config.toml
horizontal_flip = true
isotropic = false
moe = "top_k"
drop_path = 0.05
num_experts = 16
moe_every = 2
patch_size = [2, 2]
label_smoothing = 0.05
loss = "cross_entropy"
grad_clip = 0.5
ema_decay = 0.999
batch_size = 256
Rows from block 4, named by matrix and row number. Rows with one number belong to one neuron. Each number is 500 + 25 x the weight over its row's rms, rounded and kept within 0 to 999. All counts start at 0. Numbers have three digits each. After the name is the row's rms in percent of the matrix's.
# fc1: MLP up (model.blocks.4.mlp.fc1.weight, 512x128), inputs 0-127
# fc2: MLP down (model.blocks.4.mlp.fc2.weight, 128x512, transposed), outputs 0-127
fc1.420 118:502509483491551500530494539502497506475488499534510562535490461507503520495530489499486548499540481505487499525509518525465525493478516508497541500493475501481464508518456516547547513479492521501485489518436502509514510478523464500488473489491487485538505512430515507483508473508493517482519508518503525469472489489469491501541483513547423489543478508453462501507491522543501497473538
fc2.420 118:463474508494508522501542455492485520510494491518504488540497484506521493499513506495465518501522570491494511507468518523552524477530508426485507444475494498490490485488533486524533500497470538510487518472507494476496475450552518519492456474483484498469479525511490532490539509507483489509502540486556516494489494522534508504489509501490454454519481487526484430492477546537495493510483
fc1.421 108:485494495480513511496518478469571485478518528505506492521486570468504518497470473450448505485495515478508496484504506495513478510482523491485478555475508486493516521539490519493494460499524480530522541499457494520523486504491555457502527536488553516494492520502508463467510508506483464473556499490509464484552488511489496503514469475534527516498510487494505555498504435518488536494489
fc2.421 110:468543471529470502506483504473506541476497480492507516496456487530535517452473519522509510508495504513502485501521542469505462498481512507539514548501489483450521526511465525535541514516472526452493540515518524519486529528503531506528455514496481467514492465505537531513513524514493550508488501527516459517507559465497510499524491480543523519489518477487489493472569459500492493483481
fc1.422 121:507481506504535503452445462507506498461500538438516445527514524475471502517472489495503478504506514468483513464460490505489471506494494483529549549488551502501475500460469470492509501548459515507518511505521462504479524489541522511496533492518519487542514505528529488541491508519503495514482524473489541522502474478485472496513471474536517499460463471479499482488494518501488556491456
fc2.422 100:423492527463544495535548480552487483442532491508512484453520491520508514531511494483481497517551485493487491510503498512469479496500554517495523453484448495497485509481489550498476514495539530508504490495471506556484518523504503496478506481533508469478469484482514504480537499518471465496451487507505501497468522497524501513512516543546491484503465479495485502469531458476526522499525
fc1.423 108:548471461468475477511501526469538492551453505537513501458522516499524499520511490501505502532499475542534489492494501496534493508502568482485498465497524444579525516496498523489532486505525505532499532502529521521499483499510498507503495508512460489470466546492513459519475471486473503472523525490518462511526511465501490496520495480511504517514485504496508525491480520473467571535461
fc2.423 107:469480493457468501496496516483487506467516512504499534510473497503477514543500511519510489499505465522457459518486514486503472525523486476529529482466523527513537525498555456500519468489475478476492539484490477534467471487507540502538533466492500472509462493500496503484552526456507541484566480552489485492489534534482504522485530459465542539512467487527492540499500513500469490502493
fc1.424 098:505494469514501463481485488552521490505514536463491488504487514493480514462507464529527483477485519509526542549525506511566548516467493467475508507520531498531510461519492452525504526517468493482485481532487533499480496512447475516496460522519497520450486496498504472465495494469475500511486526480508494553529500512487465507530542480548523514441497511472530474527487488523490495532523
fc2.424 101:532500511531526470469478516492467474535451528479480498487467526485503500535492563522524477500515501478486517465520515507544520498443516510466485502509500491542518479516475509510529478480552497484504475574503496529529515474468501507525491486557454471497464483481453528489500516503497485448491513487533470522493526495506527498535493489490485479454492488498488503476486445504509522533509
fc1.425 061:489549488494499467478491451517488503475491513507508477484514499491525505526486495474500488506533505514516520532476471524488462534497563499491499447471477504496539498476509476521515494503517472555541511465546533521468547475488463494485489536508483509472518529467477489490519542482528513500498466546446510511506476495501462531546477466495501509481481504558474512497548507474502546507504
fc2.425 060:456497497512491498489478488514535456481486486481485548542531457488462512470451481542560458528513511538480504491464497497492527455499460526500494489514491521503539500486501473471480480504521463514533500548544518504478541532509496533491516485522489485504483511478484472494480485431530492494560506477493447507508535493501506491498494495509518528517535485553475494524495488481511493505475
fc1.426 060:525455551492544519499492452506505508502496485529524511495476491495508525491483525477548509481480527522505553519524520500487516547509519530479496490504504516452496517557497491517488480514488500476492499502540485491500500464489482498456487529540529485487491508494506504456499469483514508512535497530521544499520474531448493465554553517497498557505483493493493492530454489496471504553440
fc2.426 064:497535501512482501492512532512484453502506545511530508489515484477530501538507509522492497491525532515479501450523495472471531495483528487527551514473518485510543526506494526522492495439536489488476493500520491484530517518447509506506446508492480535512496553546516476474443523526458547470494528532482517516496507461443540504506492491522487482522551489499497503481524539471515491507504
fc1.427 118:501468521470567504498561505483465486474501508530513525503493469488465474475508486527516495524509463474500528491514493493466521508487502510535462501538483515526502527480476486486484499507461466512524466547517522476458480476509527533520512501519494513490511506496553514524468497523557504502517485530487525554495508538508540470524510511487497450511508510507545559497466458483498547500514
fc2.427 102:476500500506497474454458471523522510479527496503500525544515503497522512559515502476487509501499516503526489448526451442502505483495487513513544470469517499537488469509489501516501486522520498467507464481469442504471526507491558500445503470505448523476520471458489515500490492537504533513472523498551527522518491534460519526502483473523515525491470536481467500474495479517518493467506
fc1.428 094:453550480519482475498492495494502525475493478502471514542515499480478467529506497559508480546540479457535502517502518491516487513540517491482504520495468502487498474496518458475523482515470484459544517515533533454504492487524486485523516570513549510532494482481516481518495513500478521506513507457543470471511455470467504493542517487484508513485547477495564526525490485506486492490515
fc2.428 103:503477477491471495494457472508495520513516490522512509507525504497496485496491543490533484472500475503504505480497494493465471523510482495485529508484495499517506496534504530497514506463502524432557498507507530557475564460481514456526542529446501530513493519521475472518500497528536505462515450478489540521457477509470546530493508488482473488452518497490503497495543516462498444511535
fc1.429 082:482503517510505573515489501450479451529532520517499490466480513497498511517549499501497489498493491501534519504526503466516498493496506471510510540541491509484524479509495521479491520519502490510499500460515540570504485476507504475537489394553484482509513487524507509516513560487500482488488500482476472486493506501501446546551464516526486498505497522510494542471524494499501535509513
fc2.429 089:548508504436505468488518454496470495503529462445490506530504496506461489514499504485504450484479527526511514513514527447461479538498501495511510457500506515469485483484508523528487498504509490515560515530499494516485477490479519494475476533507495485522510510518518477513524503509542541517510463474517452491442458517490490543512523477469538518500461453460494490516535524498499470522463
fc1.431 158:493486492461497483481490449491541471508479467497528497514470442499503527541479501556487498539478485525475485451487499473459513496475455551503491546502500501522476522491497492493489523460502498548472478493487472514490497506511494523484451475513514544551468480516488533472507511489497561496459499455508543531507517493496510527507502489539499501543500471498506481468479506464479530503518
fc2.431 134:457471552483492495532494488510495484490511514531452485489512479495470495491530492489476459534480515481523484528506499523445473510526473498474524479513506484495503521544512475534496522527489495479512477504483487462476494471501563470530489511495490455454462506488477486554553467481476489513556539529489525509497491529483529485516469476543528510528465483501475464490478496499535485490539
fc1.432 111:500552507479528467546484520502484510488511545489506430515503528492542497487523537482502512481489482540491515474490503558547517474504517564475522493507494457496511472463469486544522502463510508474533455554511522528506517497503444544490527495496511483491512531517545508511502492531495467500488447492506461489519462521510484501520500448498507481484497514501514481493491484506495480471492
fc2.432 108:477519502500506462465527510542538547465502492470494496519502469473480476508533518496517528494475513510517519510480510478485516544540454492534465468488496510524486478519524527464502505514522527506527472476498486460498481492527530477470539517490500482490496495509500506552532493538462548500520500509508487506495517549445501503454486494522525533553506510505513431528482482499495482434479
fc1.434 111:556541535480498496495475506507489465553487443532491467526470528476480501512453506508480545483478511484499459494502437525496577531549507481567463502469474514456500535453490486492525540524517470498515497501524495498505490509533512483515485502498515486505494521482518514518522490479505520454491511533514491507482517464479477482524541476499516481493495500528488515529509492469501500483497
fc2.434 127:514509511477479501515463463518515497512482514528494493559515519498484466513508509498472517497532476509535504480549501472568489519472483528486487482489515526525511488487522529425472523566488473464481530467498510499491459530444536513521495499528552527534530492479513492491495518481530509452474482516495506502509455503479542498508507527490507480494509527537489506521500472486529487523546
fc1.435 102:483500507507474562477483506534436507521502485468519505499480469454521497495474517459493480493527506517475545492561503522506468502443507449531492501502520478511511516481473538494450506519521503456520516502540464490527540523531483499529485509506532484499493519493490494501487487509482496519494479591521496503548503494517514514537548512503497489531468502491482488522473468524513473506516
fc2.435 100:473508477524525484479484512507508473477540528517507514503507524534499478471474474481439507482502524487505476473482487463470514507517451526530480494477478450509498517516507503494522496483494483505493500535565530495494534493516489502512475531516470498543535546564500555508519469486524474556504507493492491543508500497495492496482475537476531525470508460531502543489489488480461517450460
fc1.436 087:494505483550512502521520525480511528488523522461446492511486487507507474494507550535523473500511472531504425491511462503542492496485517472470507461476481480523472523467516525505464506497569497489515482521488459505526520502520492513512467493536492514508482493502475465549472485540467475495479504480533534523472528540491466505538508494485469501471551516501482505499445474498522499503523
fc2.436 087:498515480486455538470468481509495513495451524513509485482500473507501510501494488457476511512494508511500490525528519535504497511496570521520478502495512506512503542518507522501552463498455512488492516518560524494486501494480461489481520503503470476482530464480493476518505470511478498543516504463529554512504528463541560521489473494416522538494506468512536503461516478477493499516470
fc1.437 080:467531578474514503460508482499523534462475503489521487506479464490531550510489456502483474467531493512517515524491516475504517492501489511527496497501571463530441521509463495489473488497481487467483471496493542507468503535522458501504492494468480487499481505497477487527499540489488496533501477537522488502520512510518473452502528487485547473486474536506464442494523465510520517493469
fc2.437 083:543519514505505495505502495515500503492507475495495494455497515479504542529496548495527530482493454497479486476493479491530459546526495530503513489530505515512500473478491471459504478480464489492500509528473506502501462517499481503497486472490520482527483456533528522506445463517530422485535468492535494479486477499502490512529460527496489501454494486560488532489499456525543539544447
fc1.438 121:503479493502474446539519525522494473524491506493511534503482504524433444476531489443472508500488501510507529485463497482486466501535540543509503456511518486506488521512466459513557497506475466511516512522550505454500514443493540481491517503535515491472519518521478483494475540496524525509488519467482522502534514473494505502528482481514518457503470518449503476518530512475481517492478
fc2.438 116:507497569491519514522485516529527459494494516481484519534518498511507550473451549518486454514492551485499453488508511507480510462498477488505534472498504521516498495533487455519491519487524462532510503492444528508469539507460548531501500468484530493486496497486465469496529529540516464502530560505502507491514483478526462493511497480513492518503475457494451519504486530493528508523478
fc1.439 061:526510483514511489511506506437540515516477524499496515518500480488531498516508496491501463524520542496494501456505525477516521522503499522508467510473487483535513487444517537537441505517456513532463470490477491475494497521530493490454504473477529450512572505481507524488497508508496467571512534501503469492485472491528501478520458460558462499472458490505506508489476510495512474485497
fc2.439 058:517512480447515468485522518498477525493489443469489518508491491485498454511463520449506477502489550529474518487557479517506511463514504498503531458479533522491542524510477469488485460475510535507524523507531509545484466522547489493473489502499518519500498526501535547546514536555535491526497466494472522517520482482461534444508488508507513484497501504503476481477515503498480489534529
fc1.441 116:503546467503484502504485520527453489498515539470483516500525491558496468507506488493483448517473477535518509497528503489505488494512521514498498512510482448520480535515507469492524516517503517517512495463537530447539502486519444499502501548486553508502518487487560491476478486482470543495452492457522462467513472526485470468541494529474501523483527477478536534501462478482489483486483
fc2.441 104:497486465537516492490479448515502471503504549469466496511486475492435488454476517477540473477469527496537486536505465512437537511528509492495511500491487474532503474527523473509511518522515476492512491529491480528490526464432523536506476511491500541513444503483466483544515505494479497483506493475506555532513506514504488534504494452489510462470525499514495499528526500518475485480527
fc1.442 105:503503544492504488491426534477469488511473489485476511511488522502464502463479489505514496471513524490561530521476510477500542516523482474515488495497516472516502518518479510511490510471493452526488474516453472488484424545464457507468475531483490514494503530479516511508498457537525519493469489509478504476538491458524482464511473516544518544484481523470530455482486524485489485514510
fc2.442 111:482514485514475483507497495475447498539488486485452514465514472459522458440470508483537504495425445501490500484476499492527527485516501494518493489492508499461435482479490476459480499455496452476550524521478487520488544495499501502513514484511487489521518504497445529496465519512483484480541455474473544504510510509507491495509491486518539471462494471472487497502529510501516469512490
fc1.443 147:511541491523456492475478476529542505517470472489521497532507478491538459517517490500507471490465464519482482474521503425522510489453496473484474474532530487464537481519528495538537462505490464504504499509489519501492451513520530479485472499471510545520484497454520525501535547540506529499506478521511557555509512464505502521510524482541498487494537475491491523477497483488481506491489
fc2.443 128:442479502450519485528540510516467527521522500526508478515522516510504549500510479503504553487527519506528484538525463495492546532513479503521524527501486494535540550497490497533473534519457499500530456469458501497519522510507499540511508474539507495536466533520493483482488514464473483514504532455497507491501527517502526475488517515492480464512476514501483475523458489543472516438490
fc1.444 064:476539536507535491535478481499540496450469506520524517527515518505502467510472492502513497482536467504507459473479550473478483477523506510488484548479474473517540537497475477499495506480469489499501520512488511457510527500464497438512517512471519553483499511543514500497522498478460530498487511487456449502548481489528509502512471446548491496555498505503506497502446495512461505502504
fc2.444 064:467494514506515535511492508474583541504530487492522473505489452524537465514441490547550535478505500502491511494551538498467545522494506477506547505521468497454527490488507508494480502454542475490508533449489495517532527517500518477514489487524528492490494534525543506504531482513502503486498516477511477477507488488497531508521504476527492498486456454487465481500487540510525512521482
fc1.446 092:534496518543490522491511532532487492516494482477480524496487492470453523497477473528498470479542514509436476506521499533506489488462478513546555498503461490478525462467482521523512460485461482522503496451553482489549514527485476496550509499472508469501509488490513510459533496523534498476521530466490489502531498490512503498524538470525537475515537495518456469505508484501542524482481
fc2.446 081:465534517496502503509497519537492494497526478500468509501487542493485500479518483519522486515478462506496467518513522506504518483503474484532467489471496516530489501522479509491497517490494477521533463502504559471494525490511446494482488502503470512498515464527553492440541492488545473550506512502539488460509482481513488508494535507488503505559450533518481490535477461434534479431503
fc1.447 111:486472476539490513529473484526470506481483473479530526475503461487514518488475499482466491474533475486490512453506489457483494548496521496526493502462505474480525516505509482499481513493517486460482486494458466478495494502495480499525452545476497519511515523551484506519485539525520539492465496492550522511504462552513518515529506443470440520483500486475472512488448515465487506546462
fc2.447 113:488490467497514489451476443490509502512481543499525491519518486466506493469520496455493465491491531498495499507520486522450548460510552486514548476508535520509496494476488527528475511537485488516479501509505512508527500504471549498519497450504474475503536518518503484520511495500459484482494474530506540543508502459500522498566511469511479488467543450509516500538488431521493494485517
fc1.448 128:479518503539535484500515484484518489480526501518525498467487504494512472528476481525473548467497496483507487489448463501496495526476545506463500530496482519530490534541499504520536493480487506489482462524509532488477469477529458503482515494462479521455512520504516498491538484506495536500543518508507504548489483431483501464518521443514522495540539524544518503477521508427476500490473
fc2.448 119:426460499529480522483505538523511489505512505525517502493535561492473475484514516513493509497510471500462444557508493513524507526502503506515488476471466497496541518525516542484525471461501492503490476544448489493519521489486488503506511553521508503486502535460451491494485481488519502563505504513506430521502509483506477501510514508505490522515511499493483524546466460460457489511473