config.yaml
mlp_ratio: 4
drop_path: 0.05
expert_mlp_ratio: 2
kernel_size: 7
orthogonalizer: "polar_express"
Rows from block 2, named by matrix and row number. Each number is 128 + 32 x the weight over its row's rms, rounded and kept within 0 to 255. All counts start at 0. Numbers have three digits each. After the name is the row's rms in percent of the matrix's.
# f: depthwise 7x7 conv (model.blocks.2.mixer.f.weight, 128x1x7x7, trained with AdamW), a 7x7 kernel
f.0 113:134128134121142105134106119117116139133110098131103059050096128134108044021084112128150101071091111112135169096117116093104132105100125113142142115
f.1 102:073084130167104114091087149102109100141145117130168101107146108130157108208211169137076119133165164088086109125105133126098097109151094151140092090
f.2 101:111132143158140128105123128184149171129113154160129127089168127169123060000102134175136133117108116151132118139161143167124118116118144177164097123
f.3 116:088133128153141137068078112148133161095093113071180165143091102113105147215167095122091131134142152115112134134076129090128146170147104091089165173
f.4 097:102103149120148117076114140135127085121131178117073133129133194188155060093081151175170131090079094109184165157131092113132157143111112114153147155
f.5 099:143148083074097120136184106113145117117166174143116107135142183164174098078117102216179123078074096116173122134137158128098141097133120168129118111
f.6 102:119117127082115111105089141120120169081163104061182188160126117126125179148138113112062109153134179115125087130185158127101118075100094136090112081
f.7 115:168136144172098147160166138158063167188177156123088075087129132144118096069075141098167119111080119100147116163121123155139138139146152156161161175
f.8 094:147103109099098095123061145121126138105109101134151167154138092105119199240182132088095116159169124112082125128114082118133126105144080122132132102
f.9 092:107094129122131130097130116147125159127079109146208185187102131105120161205167129087101088113154148124059097092142121107140090101103167166125125097
f.10 118:188133168145111101128139161135113113104102176164103110125102113108137101143177129133107094080152183130158062087104118145184157089080120140136209164
f.11 110:168115075086101134131164139125083129139143082140189169138159138086111203165148132068106116108158123121056088087113180142092131139129138092143102132
f.12 089:172109118106068159160162101196128146111168174162068079165154157178089066079080118172146121150126164127125098116126143125101161143123140128126114146
f.13 103:125145133177120117143100134158166125137131098104102086114166101151137148116154155093136179173194135158107114120137180216124090042113118109145159087
f.14 079:130165129132145148129100173101035133170119120138109081074142141152194163095102192141089115157071106140152141145131079190143108113144126155141132117
f.15 083:115084112136114097095119093146176144075128062114164164162082105153093134164128113144132122110065049121159135127089065148128177127163107110123128083
f.16 118:163163090066093116165184148088073101139186141103109122109143184181117155172118137114124115095107059132147171142128129106129173165090132132126138174
f.17 088:089139156115150118117146134114081124143154150149102109119120184142165101061098192166197195124077109175159188123138105108173133107138090102125130121
f.18 104:134087083121087122126151116137168114117086181156153070089177127141163123123147120172112103166171141115110097114111184085127098157120100047064109137
f.19 096:082083103113134085099129109106130082123175195092126103139161120189137162206136138165135130163153115130124052107149147108115130131075123139148128065
f.20 092:161113108123114148139176107098112067121175218151055126090155166158098144154142089160147082116081094097152151092134136097099108100124111144168120134
f.21 102:096105164118151113138124160141105137135082085119096128111107121108104192217167112078093087158183188095077080125138133145106088119148165151123129118
f.22 113:122161115147141136137089107182189142115060020115137135124111069110124150116139148086126132148110133185115121155122106163170119084135127130128089068
f.23 082:056081122094076073092109129111185146153104120113176210177118095124118150148157117140111137158162155106115128083121137123115093139105088083085107138
f.24 090:156179159192175165165069158101115145166163138107117110118101107135098101099075117098172143096140077099152170149128136175164173114149163099156149160
f.25 084:154131156143131107101157091094156112134111115114093136122113156131050115165040121152140132093109127071148199164119089158156172116165180127149167157
f.26 110:117140110166170072116091099153148179114106129155182106123172109187127081045080169173189125106081130157173131122124131133126132131120142170125132122
f.27 119:141160098091147140163095148104099076129118135108091069077130107109074123111111124188135128092110091109144184094088099084142185097084096077108102116
f.28 129:160134162127145150123126104147153138085155128148168165132157109121131158188200141123107059192188166096095124117142179160106089153104158154179127107
f.29 099:173191107104109156175192157085104099121166125108114144133148136121095107201114106121131119111171119094150094081137181101070086129129140170185134117
f.30 098:139162128127142161148118153104094072139168158099072112071085177177130110136134098156102063133158126125155103124130162157094096104135170173167124054
f.31 098:096083090120126053065084143119084149153067147147212195140176117131157126124139156142084104132133120174089090120135154136133122152123123096133139127
f.32 101:138156135163138138117065170159066143180116112177119087147150114113130129082170117087090126157102145160180120133132054126138138163171132087067118161
f.33 103:108155158131161129136062096121134144131027158103154188096165103106177140172154161121104099128178152105164142155188111089165126117145127112137154126
f.34 093:113126174144146149125146128085106113137142151100115170096098126121062173200124100123121103147234123093100110107134188110134107073126084115138094120
f.35 118:119121121207149139102140135139125097132147140124169138181120110145140202202185162144167144204145198181125142133136131135167123126118120116102095145
f.36 101:060087146207161139091085088138176127084116161076105147093119141108156144165168150111131104154164118134107097092155165141126096069128128155175115110
f.37 080:104150142108166157100124133157075104171107154150125063114132154120185130071144151126162157108065139160176137173115061132154163135170120069156133152
f.38 125:151127109123118130143098125151149139107140102179137235178127140161115145225170165097138136136166166104109128135124185182117116094143120155151105114
f.39 127:069155150147116104078119129119155089139130157123094093062202149185158184119106162191157134065121107120151112137119124147108083139108146144170107109
f.40 098:077115195197138141138108102081148118112073090097156125095132086108155163134167152117144129194159149155156122094164127164122128105107086100131080076
f.41 106:121158104079078137129152162095089134125140107101135191137103114062108156206180113073110110176190141093124111121101112099142110158109118070128120131
f.42 101:127138166138107116115093099108134143109073141144135081158150138127180134045153170149103154206119152148102077120109122155126051104103142135158065113
f.43 104:052141144158145115065112098154136140125119132123137072086144110159222133071122202168121158142120152160129115111139140131100134090097093167123110099
f.44 102:116156132082110181089103113129126101118123096108160180171136104083117188186211127061097103159170119095080107127118119118119115105142101115106163106
f.45 089:100165125140090113131132148150134159138155188179108106114116182171121070071103162186157114085067071128113143094139105141111094140155136182143164148
f.46 095:142122116158116130119159083148124138111131157196170132071053144169205132122058087093130140177108082096131123130107138140136139084108101150122155170
f.47 094:111152112108133084122130062098129104114087072125152166161126082141154200166162210139131114119127152126107163099111142079099141135146116122063180142
f.48 098:074114102141134107080075080113175137093089084106181200183080111121112137194152121097105141159145115124153147111134119154110127110111094117072103151
f.49 098:103122122126109110091069179130111138112106127133114151133128114127127164187129124114094096139200147131099053140130134143095041070122151166167113064
f.50 107:113083127196124072087090164154163158132091116148149121139127121099148086058114178183143178139081120118115132131159150159173090079132167130165141138
f.51 093:109148142126189108125117118130136107143124108118111192102097063094105161181126094095081143127230182110089119119117180110087133085102130135142144126
f.52 095:111104129197146121138138144118168121120139173151118077080148181206092082076056125189151109124104144108146128101153164157109130125147108174133131098
f.53 087:122148135110087127178087115170187091093123121078161182105106110098121182211117096105105105122145057105118151083117124139143180144157102127107140117
f.54 113:126091093213129100085100127156148150118085092129146172110128122115123129156141142104079138149163173114092060140146139176097070077130125180158107094
f.55 098:181164156086159169206165140078083116141179123110110115114090145130129155133149141094159126164197111154098098117106073140140150156102096095130089164
f.56 108:094105143154139115081091172148157159161124147149128074121157131170154073036104132189140138110105086142146113142137162154154101085087185140134103101
f.57 087:083129115155113109120094127124157157106145137108128117107149109158132133114094097162119161115027127135166197156116096104164186156143072150148128211
f.58 090:165136118192153127147127110146137114100150192149110047095152170176134063081099129213163122096102103123135124118155107163150109155131132141160136152
f.59 101:200135146112133146168165118097111119129162167164095091092134171208099069066089148167161133124097102127184155148118122109142143141123170126141116170
f.60 107:138143120131143116112145153100130130109112149115060127206132113163110050141210144079180121071138173118079170150095139141107084152134134118115130102
f.61 097:137144116091122150119170096116133090132129107107156159096134110087111196220178104085070129152208133105078088108122106122116139128097115091111117113
f.62 075:091108194160170114051105116106184103123092161124090113097096163140165155114185188167116142162132172117133122095078164115109124110114125152094108108
f.63 085:117128114090176122115143148106133148095144182108106106112141179192138111057073120211161133067089107155168191138133133104151156108132121116117111135
f.64 087:149117114162118134162135129137084081138147125124122084121140122089143145164211118095076109155197169143077087104110142147063096140190113130090147161
f.65 095:105105166139139122111066095147147102089113113106147157106096123074117189182187106097095110168162189118090114098087116140078116123075131145091119090
f.66 092:165135131129146140160137145147143140141136157112165023127183151145149132000079140136127135158109135180130131111145132112117113124141143167168121124
f.67 089:112137077098079146142142144134065097120205145100093143081095164083149160190167111113168124151145174136126109142105187121136094100134147132151104076
f.68 098:175159115065127132168145171106066127156165171130092061080157160123175137147158153129086118127142189125085108140138142121125081142111096075105154114
f.69 093:122177094095126113122123106121108122119141126108144154156108074077107183229175133050082118139200144143084130124111113112139117115138089121100108128
f.70 109:109139122148137125099136104139127139117112121101084052083108131144122063083067128178185136084033104100157150115122104141109143153108093098092128154
f.71 099:140142121171154104161109092134140111098116106125111132123136119116133129180166141092039112163191146115086089141129188154100071094096192125175108095
f.72 088:153135136130135172178171119099136114093139171121112051102114171201127105062099148216148156109094128129170149122138141140129164148095106154148109103
f.73 098:111099130103108079090092122136173126123090097142141178194130085098163161196149126127081137152122163121094071067161142133098082102097126143123111078
f.74 107:116139131149138104154103100117164117100112157082132218132082134156073100223123082168133108109193109120085116125125109096119168119168121126130164117
f.75 099:163134132118114094134103115177227125123161143118158218159135080120109145144118086121130064104149086102131171088096134104118121151136156093089154143
f.76 098:133100137143111111150129156108170132103138145120128114090140142207128110054083134218175137089048101172166156153129148149130134121101169138132112108
f.77 104:109109095065106122127139147167166131158100076122164174147111105056079121155124110099119124148116140134066083077135154160103088153123122090125168059
f.78 108:137162107112086133165161106128093137151188164176136067102184105144108071071092140169126167123049115144174138164083128152141105131142135141146134130
f.79 111:182176136087134163145146110140127076110148132080051099088111115137095101182089096121148085091100109119123134132163137094118182122132144195114178099
f.80 091:136165130102104136134156191098081126195164183150122054091161174173154079071095153151131123128091114180143110157116168144117108131122125157120119118
f.81 094:202116113165114138146168124159125104148173156123084060093131167169133098075070128152158146102081088145149112138118065143123178156152128110118155164
f.82 103:126103091081082114137099150167152140124109050117188178171165069101134134179167132072124134165162165125111110106136170133115148085129090121125091117
f.83 106:109141134162166103128162139117087111137153159144129079080149171163123115051139128148079149175157179122088103085144186121125086130091141149140065174
f.84 088:166103107063095124159133158116110150112127125109133172121126075064098133255148105094138094110166122122115122118132161096140138086127118126112102093
f.85 096:112097137126128114090082111128133118113101089100135207167090057072134173218140145076113099166154154143079115139125111113100136127107098134095141120
f.86 099:097153185144153129141174127122108157117174194125073068107141196149143091044075152152161126097092101105135147117136147110136152156121168124146146129
f.87 102:125149100119077159152137119100125102129129096094159157180119085064125172217164121079086123120181164091083119104112129099120110158117125100121099178
f.88 093:143128132134150156080119124090105130087153182169128083094167168176143129027063186164145160131100120140163129128089109141118087114126117158146102136
f.89 070:161108132173163080173111097135120077116138134119153153152158117118094182150166120077135178063125110085130160142071070076095167126122089096121111118
f.90 101:117096139118085148124119118070140116122118121109115204101078139123131172230167136120089128124185105135120139054112167129112083122146104145117078130
f.91 073:129133150104140172093178142129127120166121171165110052123162176193159137094154097206146158109157130144172160125133076111162141125158173110112159123
f.92 103:107117120130095136087098126132185157151098093155170175128123114094080183158169112078091139139153111108061037113124166158134090140128154152149122101
f.93 089:089118117118107110134102092130185108107118079169183158182157096070127170166189111089100119143090110112121127123119088098133150201166134132105161170
f.94 101:100111142125121120157065160139147110124197063111125106113172194059107079146158193158050120131102150153165108140132136118126141156142134120121114152
f.95 091:153127103085072122163115172122115131129125092144086186157127105092086171225172123071120099115151150106094176152106114129095156120124123074105130136
f.96 095:145123122107127121127179154107066117099218219128084089109122156122140079050138160130150134120106142138130105158153133132130098099116109130143124064
f.97 103:187114121134152088171211105096148146115184136114082135117072164167080101115073095133160157089063139150131135162123111115150159146138124130145154165
f.98 097:120103121124164089146160152131173125142180228129057132175131160178159157136157083184159133129145182128109124101148127166148132156174133117120150132
f.99 086:107085133140100156098116152099090074126161094104077142125143112109121220181127173085088124189176139127120097119138131120148067116127104086153096114
f.100 098:122134129119116114122122115136142147082137092137171179178163093079150170212153107084068101140168152118085106098145174115108097088153146102139119068
f.101 084:168166126089116176166139143110124128139133098078096179170116101070062160177158075041113141138144131094126143140147107127149159145155121110096144166
f.102 092:134125121169140105150119124138133123153131178137111067091154138158173085023125168170154124157141185102125140131104134120099165094119111179137068173
f.103 103:133124132144169129117122165122148123107153150138136079128143137135124097081058096210195117092086089136155148157158118114150157204106111155097165178
f.104 101:085081103109088117032081128163175122165077101133130212137120134140098179158124133090091141113155122161116114125127093130133119131134098094080141106
f.105 094:103132077142116102136123162128113121124152109123109147140101099087088200222181106070115115153150148122095106106069128121108097047125132140128097107
f.106 120:080087158191160120085123131143147140145098180127109081124104136168126071070081110200176158112090131138158090145151141128132132091130107191119119111
f.107 098:080134185164168114086115137141155112131120122155117115129141136167118057051104128182160179108069082168177136157164115129146151126130111170164142110
f.108 165:159125166150153131160176156128145135170163123121145194140126119140141170255187140140140161149186159137146146143120143135142147151162147160148141156
f.109 092:113121150172176124113158132118132129154142142134101071079120142166133072040085136207150125122117128111126133176136161140163117073148166170175109105
f.110 087:067176099130126129088112128136178162139079117099181196144142095057100165210153102099135126093166116094144095174116122144118123113127104126132118109
f.111 084:097106172112140158108101165150156145121114107139133156186086124169061096075077140138138142070052115117162166116142148092132153156175135114170170130
f.112 099:150153096111096157174162120113105110100118128099104125102109146111128132217150107125093121139186135115080107074108217115085089068124129166147108102
f.113 106:141160150161108170148134114139117130120144127064104106107076130097112122069121110124116134138145067058185132153093141095093167189114110063121167177
f.114 102:126153130091137112154115129111104119094122064089166180188104069132095175219177129098140124091149100139120172127096078096167147127134105106134145125
f.115 090:170142099176148122144102112139127141106131076138119089099104067072121155224161102086074083141186146102098149124149128159126161149148094095137124123
f.116 088:176127143109146125135132166125114111192132173191125058115182156151135077020087144143117138114086134140117114148157128168112130099145140158119144153
f.117 101:140108115108130105149122104113125133101131135132160117122151079077120164205173129062107091136201163092113114079106151148092079177148111071118123171
f.118 107:080112145145144129095061099144190173065072102151146107137159107098158127092148183128112160166140134144065067132160120129125091129099124173154123110
f.119 090:112112106097135089111150106098131158118131073173125127091120124115121192219200069115111098140183167139077124108143131151078152127107100117096112128
f.120 092:130111125096118133145171147138164103131162112085103154153113147144104108167125143128188134116049117129180185156066100076153201152117114110082115169
f.121 113:098123110106120092126093104130150136144030071152195158149163058090159174150173147150133105123124125123088095117127112148139083122128145111065130151
f.122 108:057099153145138158170067122067131164114101089097079030107136119107106135126098136149126167125111154153160145171155113095138136139074126099102122108
f.123 096:139144141127150101167151151076102110164122112153095071099172150165113112091101108138189142100092084122186178151110073142190172124159155116155116091
f.124 089:078118141124167104093162136182139145172172124141078075058127149171137054090082115157178122159100125148163116146114158140130157116170139129150092105
f.125 095:083091132143145096064077121143138139116091157159156164168149140113180168163139145091095076130155147113084066102123150134128048078120120128110120093
f.126 127:122109117129087129127098085131142112089076093104103123129125117107091081086084111124108093067094090061067112096105074068088126118149109175107115134
f.127 118:155183152111142186168121166095122105130152105104097091118147119077155151124102110141078110161163146132046113108160146165134064081146184167108142141